{
  "arch": "crnn",
  "model": "audio embedding model",
  "dataset": "synthesized solo parts of chorales (CocoChorales)",
  "train_examples": 39062,
  "gain_aug_db": 6,
  "n_mels": 64,
  "hop_length": 160,
  "input": "log_mel",
  "spec_augment": true,
  "win_length": 400,
  "targets": ["instrument"],
  "num_classes": 13,
  "embedding_dim": 64,
  "norm": "groupnorm",
  "hidden_act": "relu",
  "weight_standardization": true,
  "depths": [1, 1, 1],
  "kernel_size": 5,
  "stem": "single",
  "widths": [128, 192, 288],
  "rnn_width": 128,
  "rnn": "lstm",
  "bidirectional": true,
  "rnn_residual": true,
  "rnn_layers": 5,
  "am_softmax_margin": 0.3,
  "am_softmax_scale": 16,
  "optimizer": "adamw",
  "learning_rate": 0.0019,
  "beta1": 0.9,
  "beta2": 0.99,
  "eps": 1e-08,
  "max_grad_norm": 1.0,
  "ema_decay": 0.99,
  "max_steps": 1100,
  "batch_size": 64,
  "epochs": 1.8,
  "lr_schedule": "wsd",
  "decay_fraction": 0.3,
  "final_lr_fraction": 0.01,
  "warmup_steps": 110,
  "weight_decay": 0.4
}
Rows from block 2 of a small audio embedding model, named by matrix and row number. Each number is 500 + 40 x the weight over its row's rms, rounded and kept within 0 to 999. All counts start at 0. Numbers have three digits each. After the name is the row's rms in percent of the matrix's.
Before each channel's rows are labels from the 100 clips, of 14976, where the channel reaches its highest value: "strongest on" is what is common among them. Only what is clearly more common there than usual is listed. The data: synthesized solo parts of chorales (CocoChorales).
# conv: width-5 conv, stride 2 (model.blocks.2.conv.weight, 288x192x5, standardized in use, each kernel summed), inputs 0-191

strongest on: cello; note A#3
conv.31 103:450491483533549547537506495497470492445527543444479517424428436515514466492506512540475489560490481484511464484456485477478461492470482512522454515526492534461552535480505492492515555487523465521522448472492487520450498560528438528569487515520516503478469517417509436515471462494495461494457511578544543495541491403427488455563471484457430552456498472555518508519507486593481510519517472504481547634561450461507575528472441464576511468507480526487492553531537458519548502492516423421430500459524498450481523507505606543519498450549581526546504442462588504560458551519423544488

strongest on: violin; note A#4; note G#4; instrument: viola
conv.37 098:541440481480547465443488495512516454533471458502461512537471573439449499538446526411517524389592590490483507437499515482509501503483460447470501520482556394535479475523555514511509484538508523479491508507542540472476561496532505482410503487476483530509473537518463526472492498482468549520507500490483496557467485535498477501438543439508519441484491464411479530544536538464521551484557566537564482372490483503533477535560491520483524584553551496490515434486480568486484462523478423447407491464474475503469516539477479486571537576510444531492563486513424470456555510465533507556

strongest on: violin; viola; note A#4; note G#4
conv.105 092:519516493480440494507505484506454411501490467465476539493478523462464545526436512469517476454596588477452512464552480491560553513479458426465510465455615434524432481490575455538486492526477440464529519585553528486498498460515469493527459527488470611506447525505532496517466489517464502502478516479504545484472520475449475518463543507541479463544516522403457510577521533476465482496527482563512468464443483456454534555505496473374581545587493456482524469483489547485461529510481428423450502449545529466549468513488469468505510518526494449488539475451519528483526467482522528607

strongest on: viola; note D#4; note F4; note E4
conv.2 102:466479519466491495523501495478461482488450456496465514469454518419404562489439516492463500507516517516491471484510483461523501523541375511453495477504637463485473494494552526535517469519510466460531524555619502514506522465516464427509481495509510595501558483452504434489477520507452505521468545453483537496463471460461433549440545468501512463495470537474442497571504538488505489565538521541539513497500486437478570581487473487468579526548489512393486550545521519528546483491437441422387429542494494423516493548535494518526546526510551443519535468479541500504497474489476532541

strongest on: violin; viola; note C5; note A#4
conv.234 105:441486508441515457520520458511524498482486476498449489527443522394365562541476476482469465491523589484494531505479512503543537507515434473453529482453587446518466453455557546554556469543468544458506529557560538501499518477548446447504446459460457576496518561456508520488512562506448561518513509469468516503462492479489456538416539462539532431530495525427490489535505496473442600529520531526573461468483493517523527522475465469476534536541520486413554507477476528508484507582422467409428467465502532515508421543514487461552520535494521494445547448474519485488511509500487474531

strongest on: flute; note F#5; note E5; note D#5
conv.114 103:517514514476486522497496454461537525536506478484433502508506456439406516526495416480523434480481572500506530546485514520448496530485470507474475550527447480461514505523493559465553485513466565450499518566449579523525552494519494475476473514455448432490469538518513528486542549523514526451521469492526411508514461582520478474384498480433522448544444544484517540480505490516471588495496509584527467491521534553576387407517552503506388529501565515468545480488486473512484504555468527455545469444448502587458508566488493476494452476493490553429460473513463493498524544536518424462

strongest on: viola; trumpet
conv.45 098:449495519454540442515462447461549534443480492538525476545481455554507524503555474562477425507469452556523528545509533439476443446518481534513508440505498569439503462468455484503488443445535545525440439503497449562525439522508498553501535514506496491525602467483472500444430515519537431449574503506463462463470492424589549472518486524459512509512488529539550479468454477446517520568454501498497478533477531497500498469459444538570477459459413529509474579491459446501519448479577463529480489543448475457455549517572479495448443485401522525468438596512529529479469533504493502469

strongest on: cello; note A#3; note C4
conv.227 097:432422500525443541497529499509466474482510532479508491460465535486502439507487517470474512541537534458545471404485486525520523512452441521447495527508503462485527521471550519477482543542523460508541537470510472525502538543514483490563462469543507562509441547460566484529518430429474498505466511562519590528560492481409482528505509466506484496479512473535485468558501489564490453428461545495477535546559459448485565549467486461432574538537460465404463461469504524519494518474450441436431468418578528418523481501474547496546566549533550435476557439507546485585440468473447526526

strongest on: bassoon; double bass
conv.52 095:516517488512524472487456540445458510469498507471500504441541429550577472470535505542539492533466447482476494492529459480448513451457527447523514483479461574483437521474513450484485472458537473560479499443453471492512494593571457641537482543513482532487434453522470512451469429488557472500516490536546506473506531454507633451513425545458409487538537467474594471528443476473451569522444519483525448561466484521512493461460522508534484500491476471526504496442474462489453436452601487485547484444436461463471500473473467481513544529439517581504476480440531495524477530510488521489

strongest on: cello; note A#3; note C#4; note B3
conv.181 101:448478526555470583503518487435483547508549549491544487462545505511494515461533477518462523580464463452561519526473505568475548532510436511442562548532456483384483591429450558434496512533474492505528542536467449467478496539527536470562529505465468523486443458515532503528566454495473480451455521550484541484564466517441497564483462472452531500540466555539527507475482461537486484483434501473464468565549475489534530498447504472507487505414436542402429504521524449553546523506510557461557456445496528463531483476455498450540540516460577489451543465559548503552447497514458466493

strongest on: viola; note G#4; note D#4; note F#4
conv.118 102:528544531448463511553434454435517521518454482451486474472570449469491565468472493550532477554442448514503508500533521520428478467525508480481499510488500518453513471524484524547490487533455507455508513631519518507475478385459539455542521468540452501560549433547455500469515484591527419448489482447419462504461531519512474581488472567446503516570485535482485555486499561461483469574540472585476489544442477456487547533515505502508461511470480509534471569526490495557519473483506538478590519578442449448456509528579493491462442476470547493490443488485542527497514454446546461475

strongest on: horn; note A4; note B4; trombone
conv.33 105:568493486619453512463455569443476453514463485455471475451558468622578508471555494502581494467455431520469512479530471477467503512523476507491506519519469497448487575513497462475471505438547476586521469458452465477536452562527472647483468511460495478472502441544448521479448471487564471490522490481463486444483477498548610467507456463437426482491509459516562491487467479468501549524479508472534477479472496522516453459497522525452475534466480508494485495493551449479519463432592492510516471522424450477453545482486451482457535536490483557500431551449478488482538467530539481465

strongest on: horn; clarinet; note E4
conv.222 102:430492500467572534477505471471492625520509514503556485489564534510509456462509475526461536551454457429519480539443506573469497469475546455505501541483417546471461471475417527479502478543485507498450543497476475454460523528519540514495517482492474434503424467503486472496601446513540474433458488558472483508518485529457508533468440506474514484496488494455529477450508480478480533556481534483527471555484472465489466479474520436613454460446531526543497508482479502550522490460558570466636514451457468477474471490495482473542518499513499607467574402565471488520429554498441461464

strongest on: bassoon; tuba; note A3
conv.19 093:529459393565545541509486562472480492501485490455530444423526482625559491503527500484542527487475446526470536456523440510494503533534521512492512495518427537500494514483498468486438563483514472584571483400503466508489442561503460636507441450403498489468485524489484477531480443462554485463553482529452524462496457478562538436560454488473360512435519354514533482501478484494483546554499511446529490503472449505495506504496523489555509463447495483528494501525560456503507489474559455498482474516474495422493519457501492486528515509508513545508527511445482471505534505495507471473

strongest on: cello; double bass
conv.76 092:479473480561440519526555436494469492459515538445506477454474500512506448560501457479479501527497514493553558478491503534511559506446428496396519530502496462454506522490492546475501572494475504522485537476494492506457491511538544488574523476491467593505424529421557496551509461437425514468493459539464608501529455477473468521545479481499497541509486494527515472506510469525464497451458514501477482531526460485528571503512502502476542542475451511376474445485508499539492578562456445408434472407580583451586473481479540466562526482502587465458551506514565516527452480464491457527

strongest on: viola; note G#4; note F#4; note F4
conv.16 103:459496510525505542541518498450455531460561535476443525450451412519488502452550484560477484568420444459521500559448472488445473479528466499499487513516518529434492530470497504470560521476522487527528485502489466486513479590564438529547463528457484526450500457429532425500472557497506514480431542546572519450546424438440519492495517485446484495481489554523550461487491464553473549559474498493510516622554492482509566533423478466541508474485452530456467592520518440541559492553518452451456439489476524514491502548537529527509517479500580526524491446473597469544464553534444520467

strongest on: viola; note F4; note G#4
conv.20 105:504576515520478537549506514509475498451506531469424499440459407492505531489485490565499478599432417520500506496502480468453483477533488530486474461529508550498561504514498513542507544469518472520566496560494489536460445487465462478551489487509515510486553468470507446494475500543457453480474517495505505469516497404484473530543465502479472542526523512540461480492499542546494468562539458509478545583528446405437588543479418498509504444481425527511491607550550448557556518485467447473432491544509495448507512514569560545491484478514601433557444504456614522547468457488461517478

strongest on: violin; oboe; note A4; note C5
conv.216 102:481474559486449498506510541472451463482474458479435531484441518448383534478474559478480535509518511495474481530512495486530504504522391516530521484504695450464452530496540496515510464500488456475533514548583448458540482498495447455499439478477540600480555493459524457485456545519454527563442531435551528512475457478461477546441594468517531458501466547466457477526455475509517470496483501519505496485534549512468541560485478492437543537512477494381448493524509524513540487524464468519412437567488484486494476509508470506512527515481515427539545497477538506511504495503473581545

strongest on: horn; bassoon
conv.158 094:495503445508578496514481449466540562452483476533510476532500488540500444520518445494495455476476531510492530495489491498471487471448524451494483475483459521487478479457483502486521461506492556540452480450476509494486507518580455574463490479425435459483503504512452516483533508461540499433538517529461445467441472478539560433469473473473502494499526466448574428511517461490471713563480576481617481497446473516560425471472491505575423498489528526537560542499488472498488465515553486418515500410454499507488534531519527491502548560505491592463494498480462470489494545517492467436

strongest on: flute; note D5; note D#5; note C5
conv.224 102:502561505503528521501512474528538491466529496507483505523418442477492503592509472473461436462529578522499596506473525509496544512499521481452487500504501445575533448461493557532547550506494552493521534489497542554482536500542486440506482475439453510484473563501494548534533568490422543467564514498495467509518511503521484505523506475530491504520508512464487476467540476515417560450519482508551481424481474538527441408547488514459434488534540486500613464532500469493488523590424474414401528379539551536530414527480501456514427451489489458438490535470449528479500529527545419489

strongest on: violin; note A4; note A#4; note G4
conv.124 099:535530495538496443454447494505448458516455468533488524504502509524523542504494537493529479472581539478449471462544464437518556505511502465486505447499618511541459525473601467558469429498518451543516503526530484501490513510549456534448418511496497561529510459539457503470437479528514479489476545500479505497455557474449566532479525485532485458556536481405493491568490547436476519517527518508555486473483447476471519534475477501420554563564487419529495501512511536477487453457544426415451504523454460418504479512501413477505573610505468489502501488444466550442530467460530558595

strongest on: trumpet; note C5; note B4; note A4
conv.55 105:430442467464559468486530431498646507447510487580547471674450516466426462524513448461448443413514544526565493501460581475481476482469465543465519476530460464477531478517498520458508460514470688456453490468500513557511504479499509455467511483511496481488591511448531508509499541461465523469531468486480471498521486495558479454444488478499578478515476481548491486503498486516532536478467581506522514454512550505530450458456477517552478490492514521450506527452471499474499498527467490534470456514475508531475553527523506475493498517477475502431475540553457471455488511496486450502

strongest on: horn; double bass
conv.281 099:527549476531482478496447525483465493452472494468506497455535453545574468441522504553524498531454407467429487497529454481463528453481526435528493456440484565513467515441522450536483455456519469546458442485473449464517440556530436617499443516487497497486466457521442503456457446512541430495489497500522470482475549425485606480488412495477395470550564474444552424543467522481471602568490518507557491542468478497500516506463507508533508532516453479557490541500467466471484479438599499476531500490488465442477521509531497524499570564455515568539475483445513487495493492507494562489

strongest on: clarinet; note D5
conv.171 106:442443533525471577444481532489440537506501524478496503460511521493490435456498546475441600572490467467549475516459477595475487539489477563529484567555482477460531567484437522461502542533526441489573535477493462462502488525468552440514530490490535425515464498500528494529574501482460478533421501536525489494544504519434455503499502499486489512472457511551472509446550506576564391432499468473403571538551512507493465451489527469493437458450477502453452484532569511552542486469464559557550521522487469507468488453491556517506440428535534446544535459548507492569449516499466536460

strongest on: double bass; bassoon
conv.262 097:450495468424621454524495413510559601451483505546524492550424488508482518515490429530488439469474519509516488541461521465488427477525528514501453455493487550493517395504450497495527453501499550510438471479499516508440529507521454531460474487504473467483539523426486429493521531515540514463493540554493457504510444481513507437464466515468515485429493491488543470479508489489536576607495534498584534552476477448483459496484453481668465414470557539531530583495463496479516497513530499487497491498495506513488526536539510515520470465492484600453507477500483485467464592493445481456

strongest on: double bass; note G#3; instrument: bassoon
conv.282 106:511556476439577469497471482543507560468498506491512511497444455487510480559507489530503455477505521479436532514473480463493485468511634436541448467435474579622519414486499515565532500509534510509478479447462548519476515504554446512465444517479460423480466513485446500479519526486506522497528509558504435502476524490516500455531488527516469514482554469441532499489495503479444555570517485466549499518468478515512467469511466471598461444525548511607626525527476483461485484511487468414474539445505478536459393505474498497496447449485456576488486454459457500478490611535497513472

strongest on: double bass; bassoon
conv.254 100:452499450452572499469476494508486548463512503471515509448466458509527436478503499588468497522466489447489470502454488480446445435458561461550444490489490577531518469482490495504503510503530480516493497445472500491448499542546445537502437524511509477497432471435485426475489460476522511494470494593523491480507491419444513446537446536470440510442523460497549469494509516539506529587518520457538538626525485459468520506453445443630510427498510524562508540502502496489505455481519437447501503405473449468437496485498539543518488465519502559549509404487531455523431584522429553476

strongest on: double bass; bassoon
conv.119 094:498485473479535484490487483445480581541560545528562521493516508556538502436569486556533490522482458490499526555496497494456456491534566453542473501495436588482493448524476486468533490519511470520480489462462522501478546601577527555518520570545482472530459458525488494471490482515548473440512488578526532510529536508507518477523436558449490501486502505487581526421446432450473495500446492450451422557464504500480480458504538490573463406467501454547531515450424542446420479479550526504613507468441465510457466478456432430493503455500443561457514461514487531513478568551484491448

strongest on: trumpet; note D#5; note C#5; note B4
conv.202 097:421512519445551452502491433516580524457489500581588485601514525502496534475510462552434476510497453525552444509487540487460473418507488527465527459501476504433495505458467514492461415474494559470407459539543438534518455466460557481484570489528523501536632424451488497449504508528510454472509521479452462508500477463535501531485498511519541495528487538551499505451501450453555442557446552506437508506475530468490509526424471493552489494440464494450424572465445495496497468500535535555519501574480497457475545510564483487488485516425505478435493553543516472460438474457458466511

strongest on: oboe; double bass
conv.167 104:512574510544424558487467552487453473523527525443484532416565441519543458457513526500496537565437407482468489490480419511451504480496511491520483506522465523475531582460479463506482510465514425530566524504417483481490442522504447503534465490444526443479424457518465529490481438514491409513473475469560489434501560478493531509510424518445382508517500485508531461506550534573508541486517455538532570522538446517527456443489542489469467487469493522545533509540560451526555478428551526497559537464492465500495519475534570555494509513544580526571413481469513491534472457519509514451

strongest on: double bass; note A#3; note A3
conv.15 102:543581431528487478480467445552491547442495478472536465476510459517534486502509458513506418508554496492432518500492477466509539432470611420527516443461497575629521478422547489606489483498496482532450440482493459537452464491541496541482507482517488473534496472533459554463465484515537451434537471517484484449493612450500555523524454537546476523549578470436538458480462480463404532500495500465508473508470458502480507477485502506534512496543414476621578530507483492463489482463545474409526533448521467482469454473530487470501505506455467525473474489462484489507457545506528506529

strongest on: oboe; note B4; note C#5
conv.197 091:477508547526412529494438546452444471528491485486468539487535470481490518504523541502520604535414436482493514542535462585484537513537482523547502553526507482435473599475450492498487465485516482501542504504467436414535438493459499511532525488526529451487473524531499503467555530522531492557441567451553484466482476534451519522480520512463515432570457569500482504454478493516499467438439454499485548482539569602581445499485543534442449559440427495439419494555523449547488450498485523576578487519473448519490492459486478567453513482482503485554453481531497553532509511515541558483

strongest on: horn; note A4; note G4; note B4
conv.263 103:543440468604454514515511585452474427518494515478480480457513489593557511472531481474585498504473465512476523437561480511521562560512451525471527517537463469446478599498515450448476541415549464586538458435479449448513439578508454582541458487453480540435463513514514487529457463437532499509497476495484547472506448492513566473508470429474443495487519449529548471524446454491479533442463514463536454486483461520502535519488520524449530529457471490456465458491543436463492528496573454477479447499517537464537541444423470449458559548487486509470498528466523480509564434523508470498

strongest on: clarinet; note G#4; note A#4; note G4
conv.270 092:472523500472462518510508434548443580511547471498539506472523499465531480560514473484453558552494507450503549553446454574536586493493533454481550508465477487543450487428454508512495493545492471491441547475507555519459513502512571459472538488432485546520403532524552524497570511517516506408534478517458515479523499531480501564513503506558519501475512549421515492432530447451436458458513490472471456471467447550506476499548528509507525508489496430515568433444444431511471525542516573411561555467561568534547434478473464463521514500525431473459573494513459544523468523493529404473

strongest on: violin; note A#4; note G#4; note G4
conv.242 106:509449470444495493477511467517486506550442473521517492533530585430431507454457552453511522496607588455480454446517508496530475494467486441498495526430555443507436456510560514477465455554490484452480518533560522447485542454492535452445505477499494537543428466524501497471503449510526515516462489504469539543488537556439460529441535528523535448512477454414443548587511531477507436473536548519498504463482472438451510548537525475463556546545510467516444443486470603498480479470480506440534501473482467436485455512489465490514551568515451491497581443515440458501508487408521531588

strongest on: violin; note A#4; note G#4; note G4
conv.53 101:508451470478530487458502463554518502505457486561525474564520674469462497484443519441510519433626578492513446410501517489538485467487497490453509514461537415539467457508546527498463478539486494460481492484557476471471557453514531481427519455505513522525496522510496507473498455492479529520480501511441513555494533529497468527458539459564552452503488459472462530532525529457529454475528581489504498423468479452473488554526487492489516556523562470509474439493478613470470464462468466508473521503490462437459501492495464485569534601510454499487591491533441453466504485408514505561

strongest on: cello; note C#4; note B3; note A#3
conv.58 100:463460478535522546453529507466467545511486508474490423461521496528510436478519498507492577574463449465561477472475482572422507519431500520464505589554432499467531574495473535453440576509535471565567509437484448463476506520477561517526510451488513470486471454517528476522557435479521443468478413534471506470527460538491498518538448490448512521495514449575506522462564503571546447457509521466420571566535458491521525497476526477569477466409472495484441487487566518560520491423514492494550466487478469431444503413463550498501486491530540485502546471575518447547472491475480461469

strongest on: oboe; note A#4; note B4; note C#5
conv.159 107:509462551489454480407444630450434512576488501448450508446521521507484493447493569485532601507452449502446472548501456543493447534525504517573436542511507491459466530526441489451490517506538411513547534471482484414530458497464541488461517494465555453518470501539461496493516521494534524569485495490540467462459494553491473488500523476461492503457447511515497536427532503497559423441536431478434525470508537543500456480533556511456441483475497484500449454515542495490495477497491549606560504557458445536474478463470484553475408424552461489573506503505472486493521529529511554454

strongest on: clarinet; note F#4; note F4; note G4
conv.247 110:519539513527459536478493503464504500529500497474531485479642531483522506423485505510512526532486467454501500485531498544483534476451499451502520541484416492460446542506500504484440395539471488480465541549484511436518486456457543512496523529526481454525416428576479552456518383534525415461477453452470468514488568543454530550418454537445492434606502504444486510521507519488485514476484530539485492485494513521537466483496551496466482578511501532527492465468472521519501482432541609498661536477430467491494518518511489516504558555481514509492521467521464515505501418483523450496

strongest on: cello; note F3; note A#3; note A3
conv.225 106:415455525518455500498542550517467457450531538473441524454441484478500411496495564490460555517466460474526496531489488508498490489474485529562473497519496494495519557498483510469502544485526468513523516429484467509536495553476462508571462532519561502487458543421567430526468516448469546591420499526600555478547454457425489457529543524491481528446503512546510460482486463577516418413465457439425542553607557531525547510482488485492519496455434488450458467473494491491495494483467474534462507453540516528510497433484567557491486465506542437543486459493556507546470521546452596463

strongest on: cello; note A#3
conv.127 102:442438466537481555508525465509478486454498513445479462446445497502505462495470504471469500542538522476538490430484489523514509525446447522442501542539519478486526532497522511470462564524516470530538512489528478527428489527505494509596476444522498578483458518439576466544503419468471480477438478541481587504531462473444460525544475497506466538472508478572470503533497490562500453456492516494467525584536425428468599557482482485499567482496455489412460476484524508541510544481467424411434476433556540381528514486471567481528529520539574441495547471504559493569456467473453507521

strongest on: viola; note G#4; note F#4; note F4
conv.235 096:488541520489506489517457463451510526487508496484461515494450416482460566529542420547522421517394509549515560543485504461436459523545482515485465464512518524443512452526478531531534485493481509495539472545494516547491493536567414521533467501482396530490573485449492488497515513518514468447528538498463483506474451457525500486455507495443480471534461548492549499446492522472489611650519502538564515542448488506506508506486437500542409446480489534473530613570517442534520440525526487429469450549436497486483502529581521488494454475507564568459473496470555532503478522529499465460

strongest on: trombone; cello
conv.26 098:506422518541447528464497575425436505554536514455452494438497488542532492483528525481505581557445436504496514516481449556487470571509436532496476545533465469415506577504429484447494598483520437557617511424461478446494507556470539505539515472451514507524454495544514500539532477473506477490490484520540543459510455547491489471535480443451494522429462515556518505429531475545506451439525447449439498523519474558501502479518545519452469410427484468425445484516588467499523493499500498512538458492488501498513492437461518512477452435581520473524507494525509496532505504525515491401

strongest on: double bass; note G#3; note B3
conv.14 088:476510456447557471466492501487458540479604560523525543474496461508545467464559508591491456526468457449493474530477461488453449467482568457562440478482511636551546461442505455521519507517523470535485472484462488482498533582580489558493475558525513494517447453450481433455500482502518505524426536583599512514552533482432535473545497550463460528477538491493582469463472465500474520525503462479534495592496494476477508494481475472579516443521506493579527523462480522469471444524517460461526524435459457500459501503469498497502472432502463544505510426498513470513479608548437524480

strongest on: clarinet; note G#4; note A#4; note A4
conv.113 097:486458544533463529553533499510453516505487440440470453441548484518483524498466488499483559555463427514511519492491469601489520550504433495427508568512472448438515537471429556502473517528509464509509564539501494540500483459484561516574544446457489524523530495508529495519607468520471482469512508479436522494486457517490476558526445469453543516543480547508448493463539499503495403516522494528403489496462479519529544515511534519527497446411404507405474501503484428568480529511473569440530479510517529463556474473527544484552493468548546421475594512561547540533480423471516426503

strongest on: cello; double bass
conv.95 099:465465413549530514542573478549491520475505499483471459471495481515511413485485458502479420529496498460527509431528489499515522499444477493467535539530451507514545514488501504470470560511540483554537475412488460517434496522498441526544446466516459508447428532461564429515497430454511525485446476546513549476534468467458496452533437527508456530448553432537527459514510521567480510491507521446523558560524399462526571516486503477558545483441497544499465492490519501517513564480497428373483473418599571473552523456457584507519512509521521512500513459497555431535471520521424521507

strongest on: bassoon; double bass
conv.277 090:553634475510498466498473487549493470445498517486550500477511483515551501530509515549521467493533480493425516477506493493489539443478597458527515451451507559665506489465543518619473500490538499543451491485472490520468493481505499531503487493497474426526520454511447551467491466539486461498524496498478455486484600455520557559543490562541487517563613497431514483503465499465445490524467448493484473473458469488496485475495481498461511525583487477620632538506491495486462487453534536411486556468506456507463454468520477480496480493448481496483446508460466560477456503493526471499

strongest on: oboe; note B4; note A4
conv.125 096:522464537477475448470505532449490502489532478476517528505462488493443493486548530477508507427439468503501523588526510505501495486537503508598503479490518499458477505491471468471519424491480482489494498467462490473591450495505487531442500554492506474460542548498501514483508597470513598587516519477561438497440443486502529447470559552484526433496451531485540499459460482498518513482446432485508478441528602561533438467497520538494449528485457475475514496505465493432474468572506551629510474583489460636480482503480463502459453441466435521545437541490479523441519556562528562470

strongest on: trombone; note G#4
conv.94 110:502380510554458507498527571444507413538532544528497512529501526558513532460515490464523522495452457528528494481502486492490460563524400571500481520546482473405503552538444474444486536449496475514565475424467456457503449536491492499526495483500517549496522479487546470533460510457500504508483510488522543498522435518521480456522512484508515526427476500650519534442455480515542442436489465431441483498510500462456521490509490505449500439458499497383404489538569505500507561515491493573452438575503539514528520444448476476416445434514503433512480531498541459495530486511489499466

strongest on: violin; viola; note A#4; note G#4
conv.213 095:466494516528492505576570496502478509465414454448437490477437499471430528481456497487508464509489520460506501491517485485540539504476438520451530466498596464480472482491520487507523485504501478505470520565601440528480460481510442481532434477461480623458547516482588451531467506505498493504453512477466590442472458435468491534472534494527480475523491534498498465542487484505491501530512473531535506531498457435464627606471461486474621509527491504425459537526491482518508577527484450435434487489569591415590505531489507460504536510500551510500532474463546506533485501494446494526

strongest on: clarinet; note C5; note D5; note A#4
conv.41 107:429416532461512486456525542523460532515439467536500496520507589449448488494450559442424650484501497461502468484449487558520514504509504515499500526463528431525447478472471545471485477547487458464518535468580434453482510467494540438437511443471549509496479523501517478496550508458469542554443527482513523529491470534469445557456555450525563453487447508482418478479529470491560421440513530447474547423498535513516487535508531487507525511470471470460454462534522544512470498516447568565546505544493497514497466472490479531585539544535460452549597479563453475472457515468451544517

strongest on: double bass; bassoon
conv.115 095:472497479458599462448500474484488623492509512509556512485467546511521468500535488556492498498532538479525485529485506439458449439476540446494475452487507574487489437526512520479521468505549507529463491475492521472455553562560459518484504544503524516495450437438467446458514460491549494496481512619501499509521459454499519487502487540473482493465483493468570487517447487461520513593474558475528479597499451420459477504442446495640504466495554509538503538485472546480521417428536476437532501435444457444442506522458476458514523540488428592463505469499488498503487596517472548526