{"arch": "crnn", "model": "audio embedding model", "dataset": "synthesized solo parts of chorales (CocoChorales)", "train_examples": 39062, "gain_aug_db": 6, "n_mels": 64, "hop_length": 160, "input": "log_mel", "spec_augment": true, "win_length": 400, "targets": ["instrument"], "num_classes": 13, "embedding_dim": 64, "norm": "groupnorm", "hidden_act": "relu", "weight_standardization": true, "depths": [1, 1, 1], "kernel_size": 5, "stem": "single", "widths": [128, 192, 288], "rnn_width": 128, "rnn": "lstm", "bidirectional": true, "rnn_residual": true, "rnn_layers": 5, "am_softmax_margin": 0.3, "am_softmax_scale": 16, "optimizer": "adamw", "learning_rate": 0.0019, "beta1": 0.9, "beta2": 0.99, "eps": 1e-08, "max_grad_norm": 1.0, "ema_decay": 0.99, "max_steps": 1100, "batch_size": 64, "epochs": 1.8, "lr_schedule": "wsd", "decay_fraction": 0.3, "final_lr_fraction": 0.01, "warmup_steps": 110, "weight_decay": 0.4}
Rows from block 2 of a small audio embedding model, named by matrix and row number. Each number is 500 + 40 x the weight over its row's rms, rounded and kept within 0 to 999. All counts start at 0. Numbers have three digits each.
After each channel's rows are labels from the 100 clips, of 14976, where the channel reaches its highest value: "top examples" is what is common among them; "lies over" is the class under the peak. Only what is clearly more common there than usual is listed. The data: synthesized solo parts of chorales (CocoChorales).
# conv: width-5 conv, stride 2 (model.blocks.2.conv.weight, 288x192x5, standardized in use, each kernel summed), inputs 0-191

conv.239:513494482572494522527526525514407483488495497467453484404467423556523501484507472525518480533449440509505501483507431510470488522502495528473463539527501509507563510505475516508496644419543404558591481463482458518440442521511477529523479473468483517470498498477513450537498479496496512482487473519499521451528438462505472495609427467478462575423504492567506499488539513561513476514550445490497540561508414453462572525505483500510499407449477474488492544554607450518528558486477460454429488511531522457533489475512593507503459430568531485536498490456556450517488511497475488458
top examples: cello
lies over: silence

conv.137:505547460502550507528517437562513472432512482504544469532467468547550449527548447511495435483512425546538510413482497461503495446448582516487504475537447559574603510500498474507430538447553526545474447429486500564448440472439509505484533462511501445511588474468499494501481450477512480462541478510452463511488499472574520468599440510520506557449557392550508488500529517522517413494525484476448548485494496476480504481530464532535495414509478529588524530536531483525539501443489451521436526499540514443480538422513540520429478457491481454480445575515462491470483490487504467487
top examples: bassoon; note A#3; note G3; note A3
lies over: G3; F#3

conv.269:528576505457541407518456473578462470452515475505479526494447498504532540512479511534458481476563488503432482488473445414524479427510592474516454473470584547621514447450515463622492508495519433514476462552545494538465493472508513492467520495486510505531523472515408511440464513519499513509538536496487464512441587480529489516568545525560494530491571516454485495496496528461497461525536433513498517489421480502442484519550471509506509439587473439612581535548484525476488469492478430474437556519521449495446457500520509499494457459475480475539478516439472480460454508480532522514
top examples: bassoon; note G3; note A#3; note A3
lies over: G3

conv.187:561519448522472477501499482567486414481509473500484481510436547528543501549479509433513491413621548550451498412528502462570540508505532498452521477482557475562531478530569448545448533493490426513483466506533514523471503468476507490473516472507502533519488508518494526527435440500476500491542496469468526522492549485536505499541488496571484531472518445472468499556525543480484455450574487494490507401461465477445504501581492548412566526581487469548554457504519554460496536465480419446410517470569511439544504473494504475491539516525460429500540566449422499453516444452547480555
top examples: bassoon; note A#3; note G3; note B3
lies over: G3

conv.280:517572449478537503494499484612442502424503481454494492430458451491549436586505514521461473467525511492448534475496478500539533445481580440505514456458544572659549489478505493585506527495562450539444475489518515551444521480480499464481511500472483505512471513489499489519510497468484519493520490530507489492497530457505495500580490540604451551475579472435522456496521498489448473477523415478486516488494442501490517511548449494518556468547494483594590462516500484485499529489501448412435574427572516494522438447476518511472444455510455449509507521503472508482459562534499512513
top examples: bassoon; double bass
lies over: A#3

conv.85:555459516562459465529530536521472432494494523433434512418456463546535493475541519488552469408485508490481563521562475502508537562498469528568509479530564470483486532524513423452482585454511414545525465464516430441551475536528444566510462517497480534467449578512559470557439531442514553607453522505530499477486442502466537426524553484503447537462510509486544482501476495521478538473477450503532474476516535536456528515534522527405486595531466469484460466523523493418461527532540457510450442494559533492555501497421522534467527516457507490528461511459519504485557524525546554485
top examples: double bass; note A#3; note C4
lies over: A#3

conv.245:457506489507465496557522408542539388433519533525501499537452446522549491514522466493480401492511465545544508501504534393480504479476490541497508421534452482501581516485475472511496574446536553566496420488453497578497456520505452513533478511519482500469558511467530506526408504461472516469516503481529527471531521390522486474587437430453493600510518486543491469495496564553497471451480501494473513541587529526535531512501416525504502445483415519445462563487490444477493529560486442480445534475555521486536493490514566490441474485501561469497429522491532540509449510522496516502
top examples: double bass; note A#3; note C4
lies over: A#3; silence

conv.129:487565463480527480525501429611531469427501501511504493533459457515518467529532475520456448463502435556532505448456499449504488446476577517479504444529461553595590493498467481560446522438524529512459453475492490582485465443435532472470569479507515436512596501466482501518458471502472468461543513498468460501510509449562502446569467526549495569456533448503503469490514501512530427497518481468456542478499513481475504484530435519500503407514481528592563558514513501511547500425488471520413545522559494463518537452556536533436457433493481438526453580518471502484463485469517489461
top examples: bassoon; note G3; note A3; note A#3
lies over: G3

conv.150:521421495580469521511543565483494464568546538541495518493491511545505501531487469471534536495483490512523517449488490513502473590518419535426477553568423448417488520541444517415519574437458499510612500403466519435471537514523506501548511460508501550496444527500550502563513478476492502478480514512508557498533444531520449475517462446501484508443499495602519532453516498525526446432485511459472507504497436488521525505505523510450521428484529478373428442504568478510496550517465474525433475496545579496554491456431531498519480448574508461486519490518541480503518458476485438489
top examples: cello; note D#4
lies over: D#4

conv.279:488408460565472510483518508436513459516541530522493489522508484579521501492537438485528470529472448504573504455509494485463489571496413570443509545584414472393518574528459499422497540438505544539530473422470464499496487569511489535566496488507510539488519503502557483530500458476519469435492490519504550501554410514538506453502447472465505496455476486605536509451484483545515475440459521479444503529550492478498520484478502520491503446416505514388388515492531468516521533496521458509456418480508580453547553449476507474473495485507550464457490529520555465512525448506503455473
top examples: cello; note A#3; note B3; note F3
lies over: F3